python train.py --bottleneck="fsq" --encoder_activation="silu" --loss="l1" --muon_scale="match_rms_adamw"
Rows from block 6 of the encoder of a small image FSQ autoencoder, named by matrix and row number. Rows with one number within an expert belong to one neuron, the router's apart. Each number is 500 + 50 x the weight over its row's rms, rounded and kept within 0 to 999. All counts start at 0. Numbers have three digits each. After the name is the row's rms in percent of the matrix's.
Before each expert's rows are labels from the 100 images, of 14976, where the router gives the expert most weight on average: "peak at" is the part of the image that holds the peak; "colour at peak" is the nearest of a few named colours to the mean colour under the peak. Only what is clearly more common there than usual is listed. The data: photos of arthropod specimens (BIOSCAN-5M).
# router: router (encoder.blocks.6.mlp.router.weight, 16x192, trained with AdamW), inputs 128-191
# up: expert up (encoder.blocks.6.mlp.up, 16x48x192), inputs 128-191
# down: expert down (encoder.blocks.6.mlp.down, 16x192x48, transposed), outputs 128-191

# expert 11
peak at: bottom left
colour at peak: pink
router.11 100:455540548525480453415428637411438546537562547512508548496571525606573574516476490555482497617552506507497578566439541517434569501531550464496581484577520437464480578468541576536556491435459474
up.0 097:593467561493463590542519499539424428506493498515501487557578459528467524474479514552464444462518489638449494470532502507472503558628520441475366557475517499476529458433458533570394534546544461
down.0 109:557524567462513506496489595413531520476417413469515420494453460523534525567542466462504483459465458606445456505528549494554530610509442606508510536604441499520535457501543536500478589530540470
up.1 093:490545563534460498489485557511617510491524564454501658475520496467565429444570427505438558524460458470532469469518482513493592604520525559537611481529526486522619511542487570511474495532469571
down.1 084:512541569550469381563411547594494487465551439593451517452447501383507504513577534541573490554421502559525524552490498514528490503550525485543499570487544449631551478472461555455454582460425427
up.2 088:539402502495432620483516451527505493498527505402543398524524471420555528460478486509508412455467551465488482530470455498461495531488564515462368566537474513575463496441487526538493499464471538
down.2 091:493535443503516478504522400498553518508539622476499505515416514593551474540418558509490500471528588425570510502526551463493510590482516619459430522553553448563461467479475530470531461565532537
up.3 090:513422444470421386488495526534518461519411521531447479474496508457502571538577506520522548471478512485482468506429506543421491610544555540579489511561451569565493523458510462558474470489464511
down.3 096:500457531517532519460408481511473477568593485546584463472494532409501513532489423432446576560519483396510558450422520471449492375518506593390497492546496471505479501424478558492484406482523488
up.4 113:565513492469487564553461469476486485579529423477525523531528490444487525526537490467482491538440419520490560491533535421513427491490468555548510482441590502448567528472551541437488565548568576
down.4 100:458487486527528573494524524565505444497527551479497481573417475595540453548595542479589421547455485405538530461573459517441429550458530427546498455473508582538536488537498430459529486563517517
up.5 088:495449461540473555374439375526437501495521534596518425523443463460428430520517503456465455490518413505481592503482485415445381488525424496457500530463463459486433429495504454535439452577461466
down.5 061:526515493638561448515470391579495540506428446498454499447544447499504517482559568479413473487447480521545522610427494494389500547456554498476528477428531573569525437535418505524468534471550413
up.6 094:398576588488521515517470561483565520490565450500444470548595655558584500392488465501496446521493572530536553431485468466508525581496510441547519473524542499463534499464558561570520591513508519
down.6 116:501519489533444446442520532477523492554530507484593453602391433554541529474522456414520439555561594383539455514489498457496516497449550438480472481519565477492516542354546418494537586443455532
up.7 101:508522521493469503429516547487458485504529431490577561516561587602516497426518437414525512586466532522523510538463581513512544503478401570520488524544480477422475490482502414516535511429525384
down.7 106:503500571377471567489515435486492431433547426550563520450512508450484552484548425501523467545558539532462607475463547500500484438483421583530478399481552498481533490425556502529473535549535579
up.8 108:461504519446486536437499492506485519504466373559476373469514511536411482491509566510567469517549426435477451427437480513527501559543479549517564456530455429425464458615470403506487512461516510
down.8 126:497547496441475475449463596475496488524447440480678419557506509441474561482504404414495454564512506568538543521412480472441431577581478515581554471552430470462484546510540521506457544506530513
up.9 097:468513466538470452539571471550510445473422558440557535543516504586540518432442503502462448476565476488478387521526478482422525565492536515427434538553446523667485538483481473484490454486546427
down.9 080:534505483490557538423458347546470477498405433435518505575582508515557489515547533535458443444489538505491438498561469537503532555532560479681483578510523470529462535468494518511520523581577553

# expert 15
peak at: top right
colour at peak: pink
router.15 098:475534549501492525421603523499476554489457516560542490512490562585377527457497505524519452478568427463430484528469526503594459539477507584519568555583494440574479500600543376456538591570533484
up.0 086:471481493538492558520558471411518519509516478555448487477508516465544522482473528575540504473469552364487519531517439645505592466484489499470421483549503515437456514506534527523448416476408464
down.0 084:536488441534439360496537535498543465406419484540444513471510534546559445563399477531442508547455473503496525566521422465429464543537457483433503442530543519447555461450528514522522440560514508
up.1 092:545450459489521470476539476550510497604443533588489497540478503523438495442479485491577512543484468491549439542528536547488410587553586555550506483548517518451439542563521450496471447517476611
down.1 096:481534549451553375447368494491487545499494433484770509452504512488454464464463451477589501517512441516502570580556556428613410476462480521421462412452462496523473520557478597490453462488472486
up.2 126:507528421538456342416655539555520431460422443474489469463518488567455561464470482585530532469476467451441459630538490558528530466493489463514378489477463463530490418523463524554468487485448451
down.2 102:536447596421496645569480438550498447473472433529432552421458469528525545467435402534474459456442497520523572454446497490583471448508422557378506490517523518411573484538528486580495478406502470
up.3 103:378512521567466420477599523498508538472522510577575588521532527524524498496515517522515528501557604491500518509600489494523507581500490484545563505491469523597474529504539493577536478477570418
down.3 095:452503546471479536512503449410477512600497488510489495518476424384540487473485435492504513608532502414480504491416523532513554577474556476516469487523482461458500581415510545520499592502470525
up.4 098:431503446489460516480526447502495607473460444476564467541591587502465440481503470551531529485390467427497500494485489545543530593543499485491603410534520454564530493578450505487462511487509486
down.4 110:542533526482543537456478456471452585518497479518409485578507493522577511527613527495580464445538500527444499486511539547515558622534492587537629510479474553518451549505484548478464557483492556
up.5 121:399526510456457539579596460508480443483493500472518556498498545573511544507508530505456480464470487344526546509454537480550479451515567512518496467520562488530555452490503498489502504500473505
down.5 112:440460499463489521365560539396505505548502505460407506512334503455480510613464463462579572569578518437521502539559515478550489508439474462451505480590472458497482450496534490510514491371515419
up.6 097:528582584457474595496365483585497522527520516465510528573484484579443539575582469450510532529461500497527527574530540483526444477460469525480561468497509434459495491417505572575451535463489569
down.6 100:482461519576519557413508503572504453453428459454516510370500486550483498514487457546562531465414479560484541537531501477441584401470438570428535561511473486553561489516460492464480481505510561
up.7 102:555481549440391532462419429483562517508541453544448507409478475534444517540488425509484467478489458530576544444515504454581533553497452460533509564448572520424494449489559574554531458590519584
down.7 101:458418472463470402490480553442483499530424521468438578574486526487582570499448522403504483494476500447484529426438559461595469407535564472504498486423539521480533468484587381484481514491516498
up.8 104:517486480513443465392507544480461515494531598579526449526423523509448503629482581461507490511490407486501423446455492509538493477505478521535470390524521479522403478528486491464546456464438469
down.8 098:547509530484457438455547456480499481530472482448754512522477472419487475496429502549456462537448484458502471438450507453582448495569543492557557547538525480514535552501538468505479574509470517
up.9 088:496523494484536502482446432522557431483522459495531490472432473405472446483357445438540500519470555453582521491484480470594533439520438562561405587511589524457516514521476478520513454545548523
down.9 092:553507594520526476526519412497477472502480502594632462527462557545539494489496560570538414527488417532481477484539439533507534473482458487552419582550527539439534607558509513489463478547463548

# expert 14
peak at: middle right
colour at peak: white
router.14 082:506449513459518564562484420491477570569519491506496420401486549505557453393453538463510534447489449514573482443529581527503562512508469409571593429522520529587493569524507415471524463498473468
up.0 117:484601563499508519558573560554540416460487580449503486489439515540576535549484548505519543536430516524564471438499527498540515641549515555468569425482532508597540487418573486515534522473506458
down.0 109:509585450508499544544474552522569453448550470483476527511390471466470488505613475532527456498466531477547492569484465524482481512544485399461427500479532440597477428452447452419487580479433519
up.1 099:475521514520433542445496583500502585556574540505483472522519507412427470490477600486542545518575403559509426547460454503484523550499451536404547491480449441509448496560460494524508468412460387
down.1 111:556503593486478526531446521504529461482420450541530494493555469406500555498397563437492421493534479562473559394454555544495439587558428543382443437555451411456577466483577509520506481448493432
up.2 096:507561554550561509542409516476459506532535517483638576579452462432550512568510584482510459564448506484593600459550524418509511530518518484490615491502528583546459558412516498494523516499473452
down.2 089:404507456500473524489473463435507471495532503429629615497577486502488501517555467539461524487486500534538410480600449475412591574487576395519541567475563476441512569495510529480448445404515499
up.3 066:514468546510448468506577616538575455515492489526471549421463429517425556422518486521525473456513505409430499452487520536471476548451429630410486524445446472427486495505517511430536544494446469
down.3 061:469457564442441462430437480481504534483531576492545513579456557573536507528447621542501468403480548430512498534493506482400489467459515535531552477525474496491425557435529556567526536389491516
up.4 098:575471383508431495469540428496514507588510473403494480507540600572518478473500448438509471536482529361511488515430529468451587536397481526446376543490497493439468424482473530514546527528445578
down.4 101:495400527466504410457479537495514476567461547494525463436470428466512502513449480578515438505518500502516427509486487481467473635510504568354439444552429398491432440477501430538453476370460498
up.5 107:439472587408571539597463614550481583505533486469447457535475513546478537469544558459523459582499528534504485490511527544524451436472468570435518529390475533566420515471503458519520551443567453
down.5 091:474529545539535584524551484457542543559542471470501591527475468501462472500600575586394464508524591500484492533509518476500487475469438569462499453515460434480490422424532554532448450424496564
up.6 105:501520559540473437464435579466477512483574592404505482523427363442493497553532559483461564546545456470522526493493556539452481422554572474355612502505411462464440505486510472547562510499494457
down.6 104:491548570498487495500398500503484480484400528521402402490471515501505526472512529569557494575504473484506557515480464504545462719555445598427511437565521457526492417519479484536462549367510441
up.7 113:492558532477685543503534377512515450538459472503504465521584586517489545476527454550571498476520500481441511557491493451558562582396477446548472510538556492456518488508512463487491483531501514
down.7 120:489545487441521461508494570478559559434443416523491537543514538413457544609537503474493447504617477339486591543469576439606495436460462521514453412446535490482542454488552496485491561552527494
up.8 095:528551436462541630487488636487541474512450500485500541471560492536472490462568450572471549462428545474497519545529507519520454448522482391511523489507458507494510530540513455517519534505525520
down.8 083:527431520516483464569503543520521544462486512494426529466474437444543533477489552457489500400424491558501419456509470473479553425526514461456436514533488501503531456486583481515494462363473541
up.9 083:451504456497501522504506554504509426530495516517410403484523553530599547584449487521553551471500461477500500465592475516589485532505548477530576513502540489469538538681672505472505437470405453
down.9 102:548459444533547482505477461548527526483417493474494492590578539514543546540563380484484424588478500460477499513503528507405450466516465455499475464424538532539568430542521554468554535639536474

# expert 12
peak at: centre
colour at peak: brown; black
router.12 113:510452458487527459591488547493587418494469636496447542551567455415515578577458473440475459463390538532458461579577453576427451516475548501530397415455512489486466458458463555456396443483455471
up.0 097:597516431503473425591461440559588471536525485525688569474502496450552437515455463487399454549485550479462576549520480488423470394524494502575525523414488565525552465463437539535510478609526474
down.0 105:440501395560494540477491495508497534433547517462544511552531567444490494514640535550480501403464492421505500524490503537523402482547412425481541467474510474535513534556444583467513515477490470
up.1 096:501491511539497424488478392580480539411565509512448543510537487537509483527578449515540464524543479509548571482510465493512480637480469409526493455510540512502473450551533494524562523615532524
down.1 095:469506608498557465545489526563486468512556516470260481491533473550561525508458487558485477517481510609472432500512408465477563374516543474490483629533513499500472468533478570513517519476487471
up.2 104:575452478587475522540432592524477553504456591468528435466489435488478483563504572478487604406428408497480477414520462520476548332475565538566516479508495555548480504542490454490479479435543489
down.2 094:515564533487528435510530341479435439536594471526663460435532558455481484463479513471480467491629529391491558543480558442522453628499468512575485585529502558453495507498460511418528470628478564
up.3 087:496509522478544479487575481542453562463469509592541527500486458566475433518534550550513484500505458453468439417465444506476488447381527411506457444497475560491514425479483446492531492514399447
down.3 090:446457407540466494549474577423554522547522500443524506525444510518534502462487528439524532557418469435493530492566478521374494579586546588424543461444490457440490531454537522452470524460558495
up.4 092:457547548592435467410411536473508478460597531565513478562500518522568506515398557424535530514454537463564436542462468524501664483561519474478579467505450443496514526566514580539440467465414473
down.4 109:496473498533456511341464594527477489581522557486615475493420490476476513519401482528616578460569481427516415491431449529535568411526533445476525461519523483518466587531493531503463500482511457
up.5 051:450477476419409522451484561464471513418458436499420552515508531568521541492481549603492590454622543447506511548510523510505492372469542533533539546549466547447486507552594533536423516563607489
down.5 074:530526579533502611410432465475537545555563495533523444541528559606479565453527481542509570397529513517446428522492479508510618494495536522500470470520422438491444483580452527519503534434484552
up.6 105:466519405516509444503533419484486605487531489492606484437501527502537420501468569440445451614404500484430481525514541511459388605506472505455483550524485496472497524534528588474568463431466383
down.6 094:448561465527499631502462417508504515484442457509539470504541598502492495501695509485534489515539484448502559470424477506557483598514416429443529401503499507527462556495437506454497460533475462
up.7 096:551576451470489426551483475490512589458516418404511578533537633439575527460591462516478540513491514417496533511441511480485474506514449496533508544526587523618523547503478541542571592503534381
down.7 097:557468441560436481425511513473489520587547467411393425459475516557498517458545562533620580492487436462537463480424485519494511477473545570498528471518400421482552523527538491521442529500528532
up.8 085:605497516575477514535534483508495434487417401431566340423417506560496498426472613477468572442448419406439508485532484495551458481513434449523431445570461429462462524536567505468506490496548469
down.8 107:544505462527470502537546478480485524438480494493521558589531452499520539557474441543524474457418485437522541523438435468454494432498486431699542391511468572634546491512530436531471488511497544
up.9 094:531465529565515570550435549523547420469489536504706532462489412509535495518436481428498560500498526391506495473496470440443594318421521436512382484497516553523491435423443513465499421526520536
down.9 107:519491490539506561496527537531518461387433505465625514494456437548521482508610461513474526474446551384511485547506479493404553367427498390550476514493504516554484410451507462552510517536519538