config.yaml
encoder_arch: "vit"
model: "image FSQ autoencoder"
train_examples: 97500
downsampling_factor: 8
encoder_qk_norm: true
encoder_parallel_block: false
encoder_shared_expert: false
encoder_width: 192
loss: "l1"
decoder_widths: [64, 128, 128, 128]
decoder_block: "basic"
residual_init: "none"
optimizer: "muon"
momentum: 0.95
batch_size: 48
Rows from block 3 of the decoder of a small image FSQ autoencoder, named by matrix and row number. Rows with one number belong to one channel. Each number is 500 + 25 x the weight over its row's rms, rounded and kept within 0 to 999. All counts start at 0. Numbers have three digits each. After the name is the row's rms in percent of the matrix's.
After each channel's rows are labels from the 100 images, of 14976, where the channel reaches its highest value: "colour at peak" is the nearest of a few named colours to the mean colour under the peak. Only what is clearly more common there than usual is listed. The data: photos of arthropod specimens (BIOSCAN-5M).
# convs0: first 3x3 conv (decoder.decb.0.0.convs.0.weight, 128x128x3x3, each kernel summed), inputs 0-127
# convs1: second 3x3 conv (decoder.decb.0.0.convs.1.weight, 128x128x3x3, transposed, each kernel summed), outputs 0-127

convs0.2 100:524487525545456512509463502482492546521505494512473465489478478495451514529499488550516480502442473496526529482466511538491478575526479447482531493490498506521463500521468494537529512484457443503477504502479510490480531482495459513496496539492531525552492478489501489503473540486488488478492524506485511518493486491524527520521496514539489504523532469518503505540532495505476470523467
convs1.2 088:501507491516484501551512497527501494477475492512488466440520521522525511508483502490485511424508487486524551471478464497537529480482507534509469475477487474500503477513537498500519521498525503505516515468430504461514474460504501504469552500497493479487470514566481471470521438498512475535492496515498525485509526467525469483482511515478487446522494479484532468502523500501518483462473
colour at peak: brown

convs0.26 147:526473438496518491544504524503516524531463506539507520506543522503499556476524510473488495488504519491498505490509466497542536495583484481492505502530532532470507475514485509481454519514501520509527567527511486465495496486489518514531520516555521486494524474473510485491489485531488513527512516474490495531489476502473522477546507466501532507522471494499502498471453523517475542453525
convs1.26 181:484491550493486497461478501492493512511520509499493500508469475518513482497483484508503517505510510518574504556481602495475470479483491497543504510498483496500513501486496506511560476486513504522500463455528458549521488498481528528512477446477478575503529498490507494471498529493491495487483526536468496520505532520517495506451511502520514489472479483546490529486524487458497491498507
colour at peak: black

convs0.70 105:477487486438485444496494486480500522487543473476518508474458470450499525519486483487485477487459512483476501483540525523506537489500493486491515480518475498499455517482457479479522502475479486484521461491513477485530451510496500520449446481477472492460486531513496512504457514527447522508496474501490555532499520498522546503534483473515487472478486485500505479538535484472543499475516
convs1.70 099:511486577490561499501513468486517479473528505514531498521476503541517512489489515502498518478504481505553490485531518523511494467493492528548491530507506503489520516510527485529492527514516448502523526550517504558484497524463510487505532493515507441495532489526530499480499551546477503527497530490529500505502498516469482528477521530476479514460463476450517529477498455530482494509464
colour at peak: pink

convs0.34 091:521478519487521519455523500487445499499481482477519480517484504494483531517532505503529505478513494524493517529508491500505434480514497437530510534499523486507484581511513531515503499485476519475532529515496544488448480495512485514502421486513500509457471481482494513527502513527506503486495447505474496436497534512483491498555497548483477502455487513493497498513537531485488515487511
convs1.34 079:515510441501499490506488438487488503498505481495494499470489456493503449484437546487502472500493481508508499517502519499512515483495483508448522531499489514482498498457497463491529518511498462496517488473480481471521528513515513509476485467480528561490499516483475481507525537433496501522527533512438479497494529528472528526529465495532510509462504498493550464520478500522474439486477
colour at peak: brown; black

convs0.73 071:501493485475509521497431525498535513503507511505472535496496516534479503469519501525552472499489510509503475498481538470461500459460490485497529503479488450507502544425489497470488514479458501490477477501507503504501535516491506492505440517523515479505483518518506502531498527523483523468497516547486532509495503506458523518514521508464505508478459493516526467524476489434526439469539
convs1.73 096:480489489503512505436525505479436518474534503519489492526479500501499540525524474491490470551501493484533471529505484502472482475490483475493505509488461487490500500551518519529453492513506482544518508518492538563498491498506497493493506415514514499472505474503460519503460478527549474522488490498502508467499511513496517486577454510525527444490497496496487513501485486512473528524492
colour at peak: brown

convs0.84 081:488511447460494493531510513504476535479519504487462478497474499551529527525476504504502483531477514463517510541492521511496491477503529511530515451505466478490512525467572506511505541485529511482492498478499516507502465510472493506564481499474477512525547515493514491515438511489516481544529478438493514538484492494482535476478509498475507466494489455507484506498563519491517478470517
convs1.84 091:509513531453466506505459502512455511478505511496506543477504542519462454486509530502503489496508488497540531518496479520497498515505487498521478499472523535484482454504511481457493484480482517508519516511523486446486492512485450518452488499526537485485477529544504485489491462506537497450522523480578507507515476446501495490508482489471505493486563487483486499478463466525507494440481
colour at peak: brown; black

convs0.104 087:508510488501508512496488539499518485498469493478527505510548456509474478492497480529503497550516511526481547497514518495541496522537550504504501443465483463481494454479449481516520487518472490496472477526509484509525496526515455513512480456478491501523518506513495484463483501523502460522489522501476478458468478514447509434484500508562520517503526457485489530517463468465474480480499
convs1.104 105:500499526467502488526526485494517503504492512538516541506528484508499512501525487520531525500506513534463485501487517519494502495418483524529477484514520485536480553526525522469535529485463518471511498467509498497503490468464484493514520514561499485537499511454520476453503466557450528502481462479468465501502517554543504495491501507484505520520503530573506494488513521511522511502530
colour at peak: white

convs0.74 113:566469514496513496490463463498489533481522521491462505519483500441492507516485496547498524522487533492509508503523496495477490497487493445505527509479483443547502514566508519492557502508530477503508514500496485503453458507483507479518550469517518518543486478504512462501492507491521498520512543505471488494517509487496507465465540519497436484493484489497498490513488501514436466520549
convs1.74 086:459479439501501507518489515508474516492497507537544473484480505505483453503503507482495495492523444493494542495521454452466522526522533486483540462508433532507527486476491474505489497503494494498448513495450483463515485504478486494497507495542515490531482485526476467528523514457462467475497466495543528490538511462505495502517518536509516491510506554478502493502535462527505486475475
colour at peak: pink

convs0.82 092:493472497515498505492546462496505494499528509480544473522508525522493496536490498455513509517515498485491511485491484464466483454470491517461512511494512507473541498485462540485499485510464454495506481537520438512438491480483467522511510484517467508544485532540481505461538494520494481505478476464481510515512479491470498497477503462494455501484503500478509457595482485513467518520479
convs1.82 103:503484533504461525469504491493490508502515526471498504506486457494521589526479476567515485478486514497503476555523531545474463512477518498558517481506457478496488501513497524490520523509490483491490496532490542561495476484477513472495520460525502530483529493506545456539501517516453505489518489507481514502532513506521507498478514505547478505505523492515493541478489478489503520556525
colour at peak: grey

convs0.3 089:540491541477516505471522517472526534496533494509455484496510492460514532505516456443489475507466531558521496501492478481475483515468493504495534484522517456523474501467557442473503499501469488502471476512500516491506461517540449494496468483479508498489485526532466471498485491488473525515487565509481527522475443504500498503503507506490424493498503484493505498508487523495499485524465
convs1.3 096:496494473491505489463511510506480460502469507492523504532507495525512571494547479542513506512497515487525484518505476518493459493499504455529486471495458475512473513522504504540440509473481532483495535501485515539486529511505517472465524520545444446515523517519511521476460445528492454527499477475509486502518493482491477488541515452502506476512550491511515504465493519489459517530489
colour at peak: grey

convs0.98 138:515452516506482496519546477476493487497496570507468498494536536498525464495490464479521508465529494483515502485511495538546516537497488508519459485527512511462484526516511485521498504462492484489448525456480529453469547504524503487497524449475524514496482480507470506523497537468505564502495499542462505482457483508487505471490521467495473474502508485503451531531531506519501495469485
convs1.98 111:506458493516489545529491491538510484514457511505503530486511480495503492508575499490492472507505500503490506506514456513516466498498457515525515510506504520478494515505490484485536527452495518482506501455482500428502533532532472461496509531452521498488445501503481515501484526437559487477496512525507524515494504476537464508523505482507531418514516519489524461479478499509524498511476
colour at peak: black; brown

convs0.10 116:528511479510500491512511501492484507473527537502524478510557496523485493471516499527524553485540494531464515513469547494531505466485467489461507465528491503494477513487520567479490466478532535491478489481486452477524515523523490482481528485489549480506511468521499486486509506482524500512506453492445488525516541530508517500488512532451546519529526509479482507530487434478467484515508
convs1.10 091:478534465489467488527522480516513483484484473470501465491506489472507536463522521512509472494517485486446456497497496514490520508485564503529503485489524482506472537501488498522522509451463514505521497546492541489495502477438477504517491490510526512529563497495503488545482475491530492483530502475485491449492518552504515460506464513525463492549472445540523491492499548491502516498511
colour at peak: white

convs0.96 101:499511512522508536464466469511470515495483466497534492514547503519477484503510502501538554490486522497528483494499497495483518459488447458500464521502486518488490552478460486534483499495520495515500503511509480531549516479485508506504451518534440501469494504512499542518470488520497470489502508512518518465519467523455483448471485459492543502534513496501554481515493553483519542467469
convs1.96 081:525518468506483458522511499492507422546502453476498472461502480466496484503494538500500480529513499498465514464509506478499522520485513477468504507486510505508498481516442486542460498501520498506477500494545472494506482471528463490498472466488527528461488498553511489488511545502467508534495531498494466483479525522446531508512482493530552511496542504538532490491461471551486483507478
colour at peak: pink

convs0.112 098:527494482483470468487534490526480482560504533471495507462519487474509474525508483463490512494468522522507503482495475509482456506498530508502456511495486507470467430515538477490478495478489538465484493482476452480480482504514472489436455463495473514511516533530488554484520479485473480494505549460517533484499477502485472507483500500480524474491477451510479522488556519490530500501518
convs1.112 102:528448541491524521475493484532487499495458544464514533518488505538454471487475483486528467536503516525504509550468489494516494514511465496504511461495516507537513519482523513501537511518532522528527464515499546519534511472490502505498522563478502504514536510467511560472482515468507516533483482537469503518503460526507542491521489496489538481508451513518491494526506546482492544498505
colour at peak: grey

convs0.20 127:498532478513536470511481486514493526534505529513494532462527450539518518497511478479486511477493492509497509494549519499522511481545486498494480458520496546475502567514528543518494499481446532536502478487499507502515521510523490488486518490472515475509550489521493508464500489487483515482529523456474488528478502509483416464509510472496519496504452466502484474504521561470527490465476
convs1.20 111:474446482503480489471499500514504470505490498515493487509483497474458515501533481529508488533515514508459495522502510494515506525508539477412501484485502473484497522481502502474541477441485522529491510522512540464495515472485466528481480541510525470504509520510502523513519541447509493538494493529569482502466480500483522514503477486477477574509491522536512458521471472500477520532485
colour at peak: grey; brown

convs0.9 089:531516505505508533483495501480507482503509512484471496473486552467492507479484502484476504449469500495485492465527486482458509567479500507481520559459486455509516472540498539467474474499470477458499516462488464473483492516502481500474496451502522461514480468513497478489474494476476554478495531486474498502488497511544485506567530544495492516514456512478465520499494488484475459471501
convs1.9 095:486490530495515481489492479507488482509541488471533533495505502501524489488504503483524547545515462537519531523503547516516507518504501508459510482511500498482523517457503508518478525515487513517488501480502480515498529589547493549532475545473524507482526498474453516529523586461530504489507499515516489510504495504484508470527461472529506512495433496496532457503508491489480466509492
colour at peak: brown; black

convs0.62 099:517507527454492467506471492493510481563503495513468511502497471454523496523509510524489474489496479529500510488540519470486480473505519476482505508584508488504505484512528505461465517496504510485512534521520491483486478526520540529531539511469520497529485512494532521493481489513483533505518514489492508527499530501470477479536489492480446492481474431529519496487473492504484455589533
convs1.62 101:515502447502511464496509506511468456528468527497489510503522528464462503509516482514511507495502475488526467527511454460519507512497534486440498497474497494503514483520498474492445510521545442502470507484535524547478492519516493526509519500502445459497520465507464532502453477537519509515498455523546522464526481472478480482502552491533508486489489518513522508519516487503471499450478
colour at peak: pink

convs0.89 107:519531478509505475531451463543499523535521471472478482513500491533499537534530542485450466511475456483488505482509524497510504536488524508489496509480481501518462522523504509497486492501495517443554459490537540518475483510524499509473455494520522488563490538539529477497537479497493496525509453478484509484506523512484535497513506530496495559512498473488497490487517497484522518567508
convs1.89 102:511485478480497483496471449518525490514505495485491457509509534478501528486505457495539478495508485520471512516471533521470482483511515498389505513508492496515506521507537497522491506479486490511513500502483451563504515517491491543539492475513476495509518506483508468531510420517546504485489500470468460510456477492468523480492485497502495527486431508489512503481486502469482486490461
colour at peak: white

convs0.43 102:483499497518525492529516471485462493460512500504461509480548467521445474501509501486526498484525530533494527525510508497544529501469500517494487514481512515483528516485528494523518476496478524548487511481483486486469482490498482478500454470450438512460511485492487520482472503499518493477526439507493484475461525497465438513526494576498518499507500545482446502530518483513483525525491
convs1.43 098:487517533532540507494489535504525493545437481465498511507522492515510486478500493504479524471479534530514488529431557498514512498499518527501499472490525510480474477486496491546493483518477514481505489510522503469529477501500508514555518494475501534539525498486489474478490499471519464406544486508530501504469502471493479459473522523511476533483499468489535504483528527474519519459491
colour at peak: white

convs0.95 112:501489505527525510443508511496506538474491497535495500518468465529514482449497475487510469497477488500534499503473511514487495487461534456527507452509485534459480548511479549502506525493515491472518459502503519473494513504490482512473471475532447526495468562524485512505439538499491474493497466492509513493507492510508516464520475524527511492478488498490503475567540491501521532456458
convs1.95 139:523525476491524481519496492508472494515495495500531467482461468481515463515541505469447475495489463513532492467522444522507485540527506487539512560496469488459498479485493528497544549456520449520479507481482474505493462478510516482489504516471495538496512543523533464482517498551486482509502528498505476488508459488470453515509488495490525529474490478465504542529479508502479496540493
colour at peak: pink

convs0.106 068:493465488442557536474529535470508491536505488530491494484499496510520505495514464500495520476513486509509529491517519465554519479498473509464468441482530490518532531491547467488474492479528486490519553507519479480519510498541517520532472489457508490535524465506475497474480503517482504480509481493501528494476516517465467456504512499489509498503484525480488473509511471518413459533514
convs1.106 107:523455494493446507528497498455484496516489521499526550515530480516497561491505500531511536465479506502500485491475527509504496503524534472524509490510478533553480489544500452490506476498469526451503482514514532496517504493462477496508505481513497477493528473508510451537473484496514497433521495483524488486512516512524468477444535486492492519519526477517499525459506538499527533479428
colour at peak: grey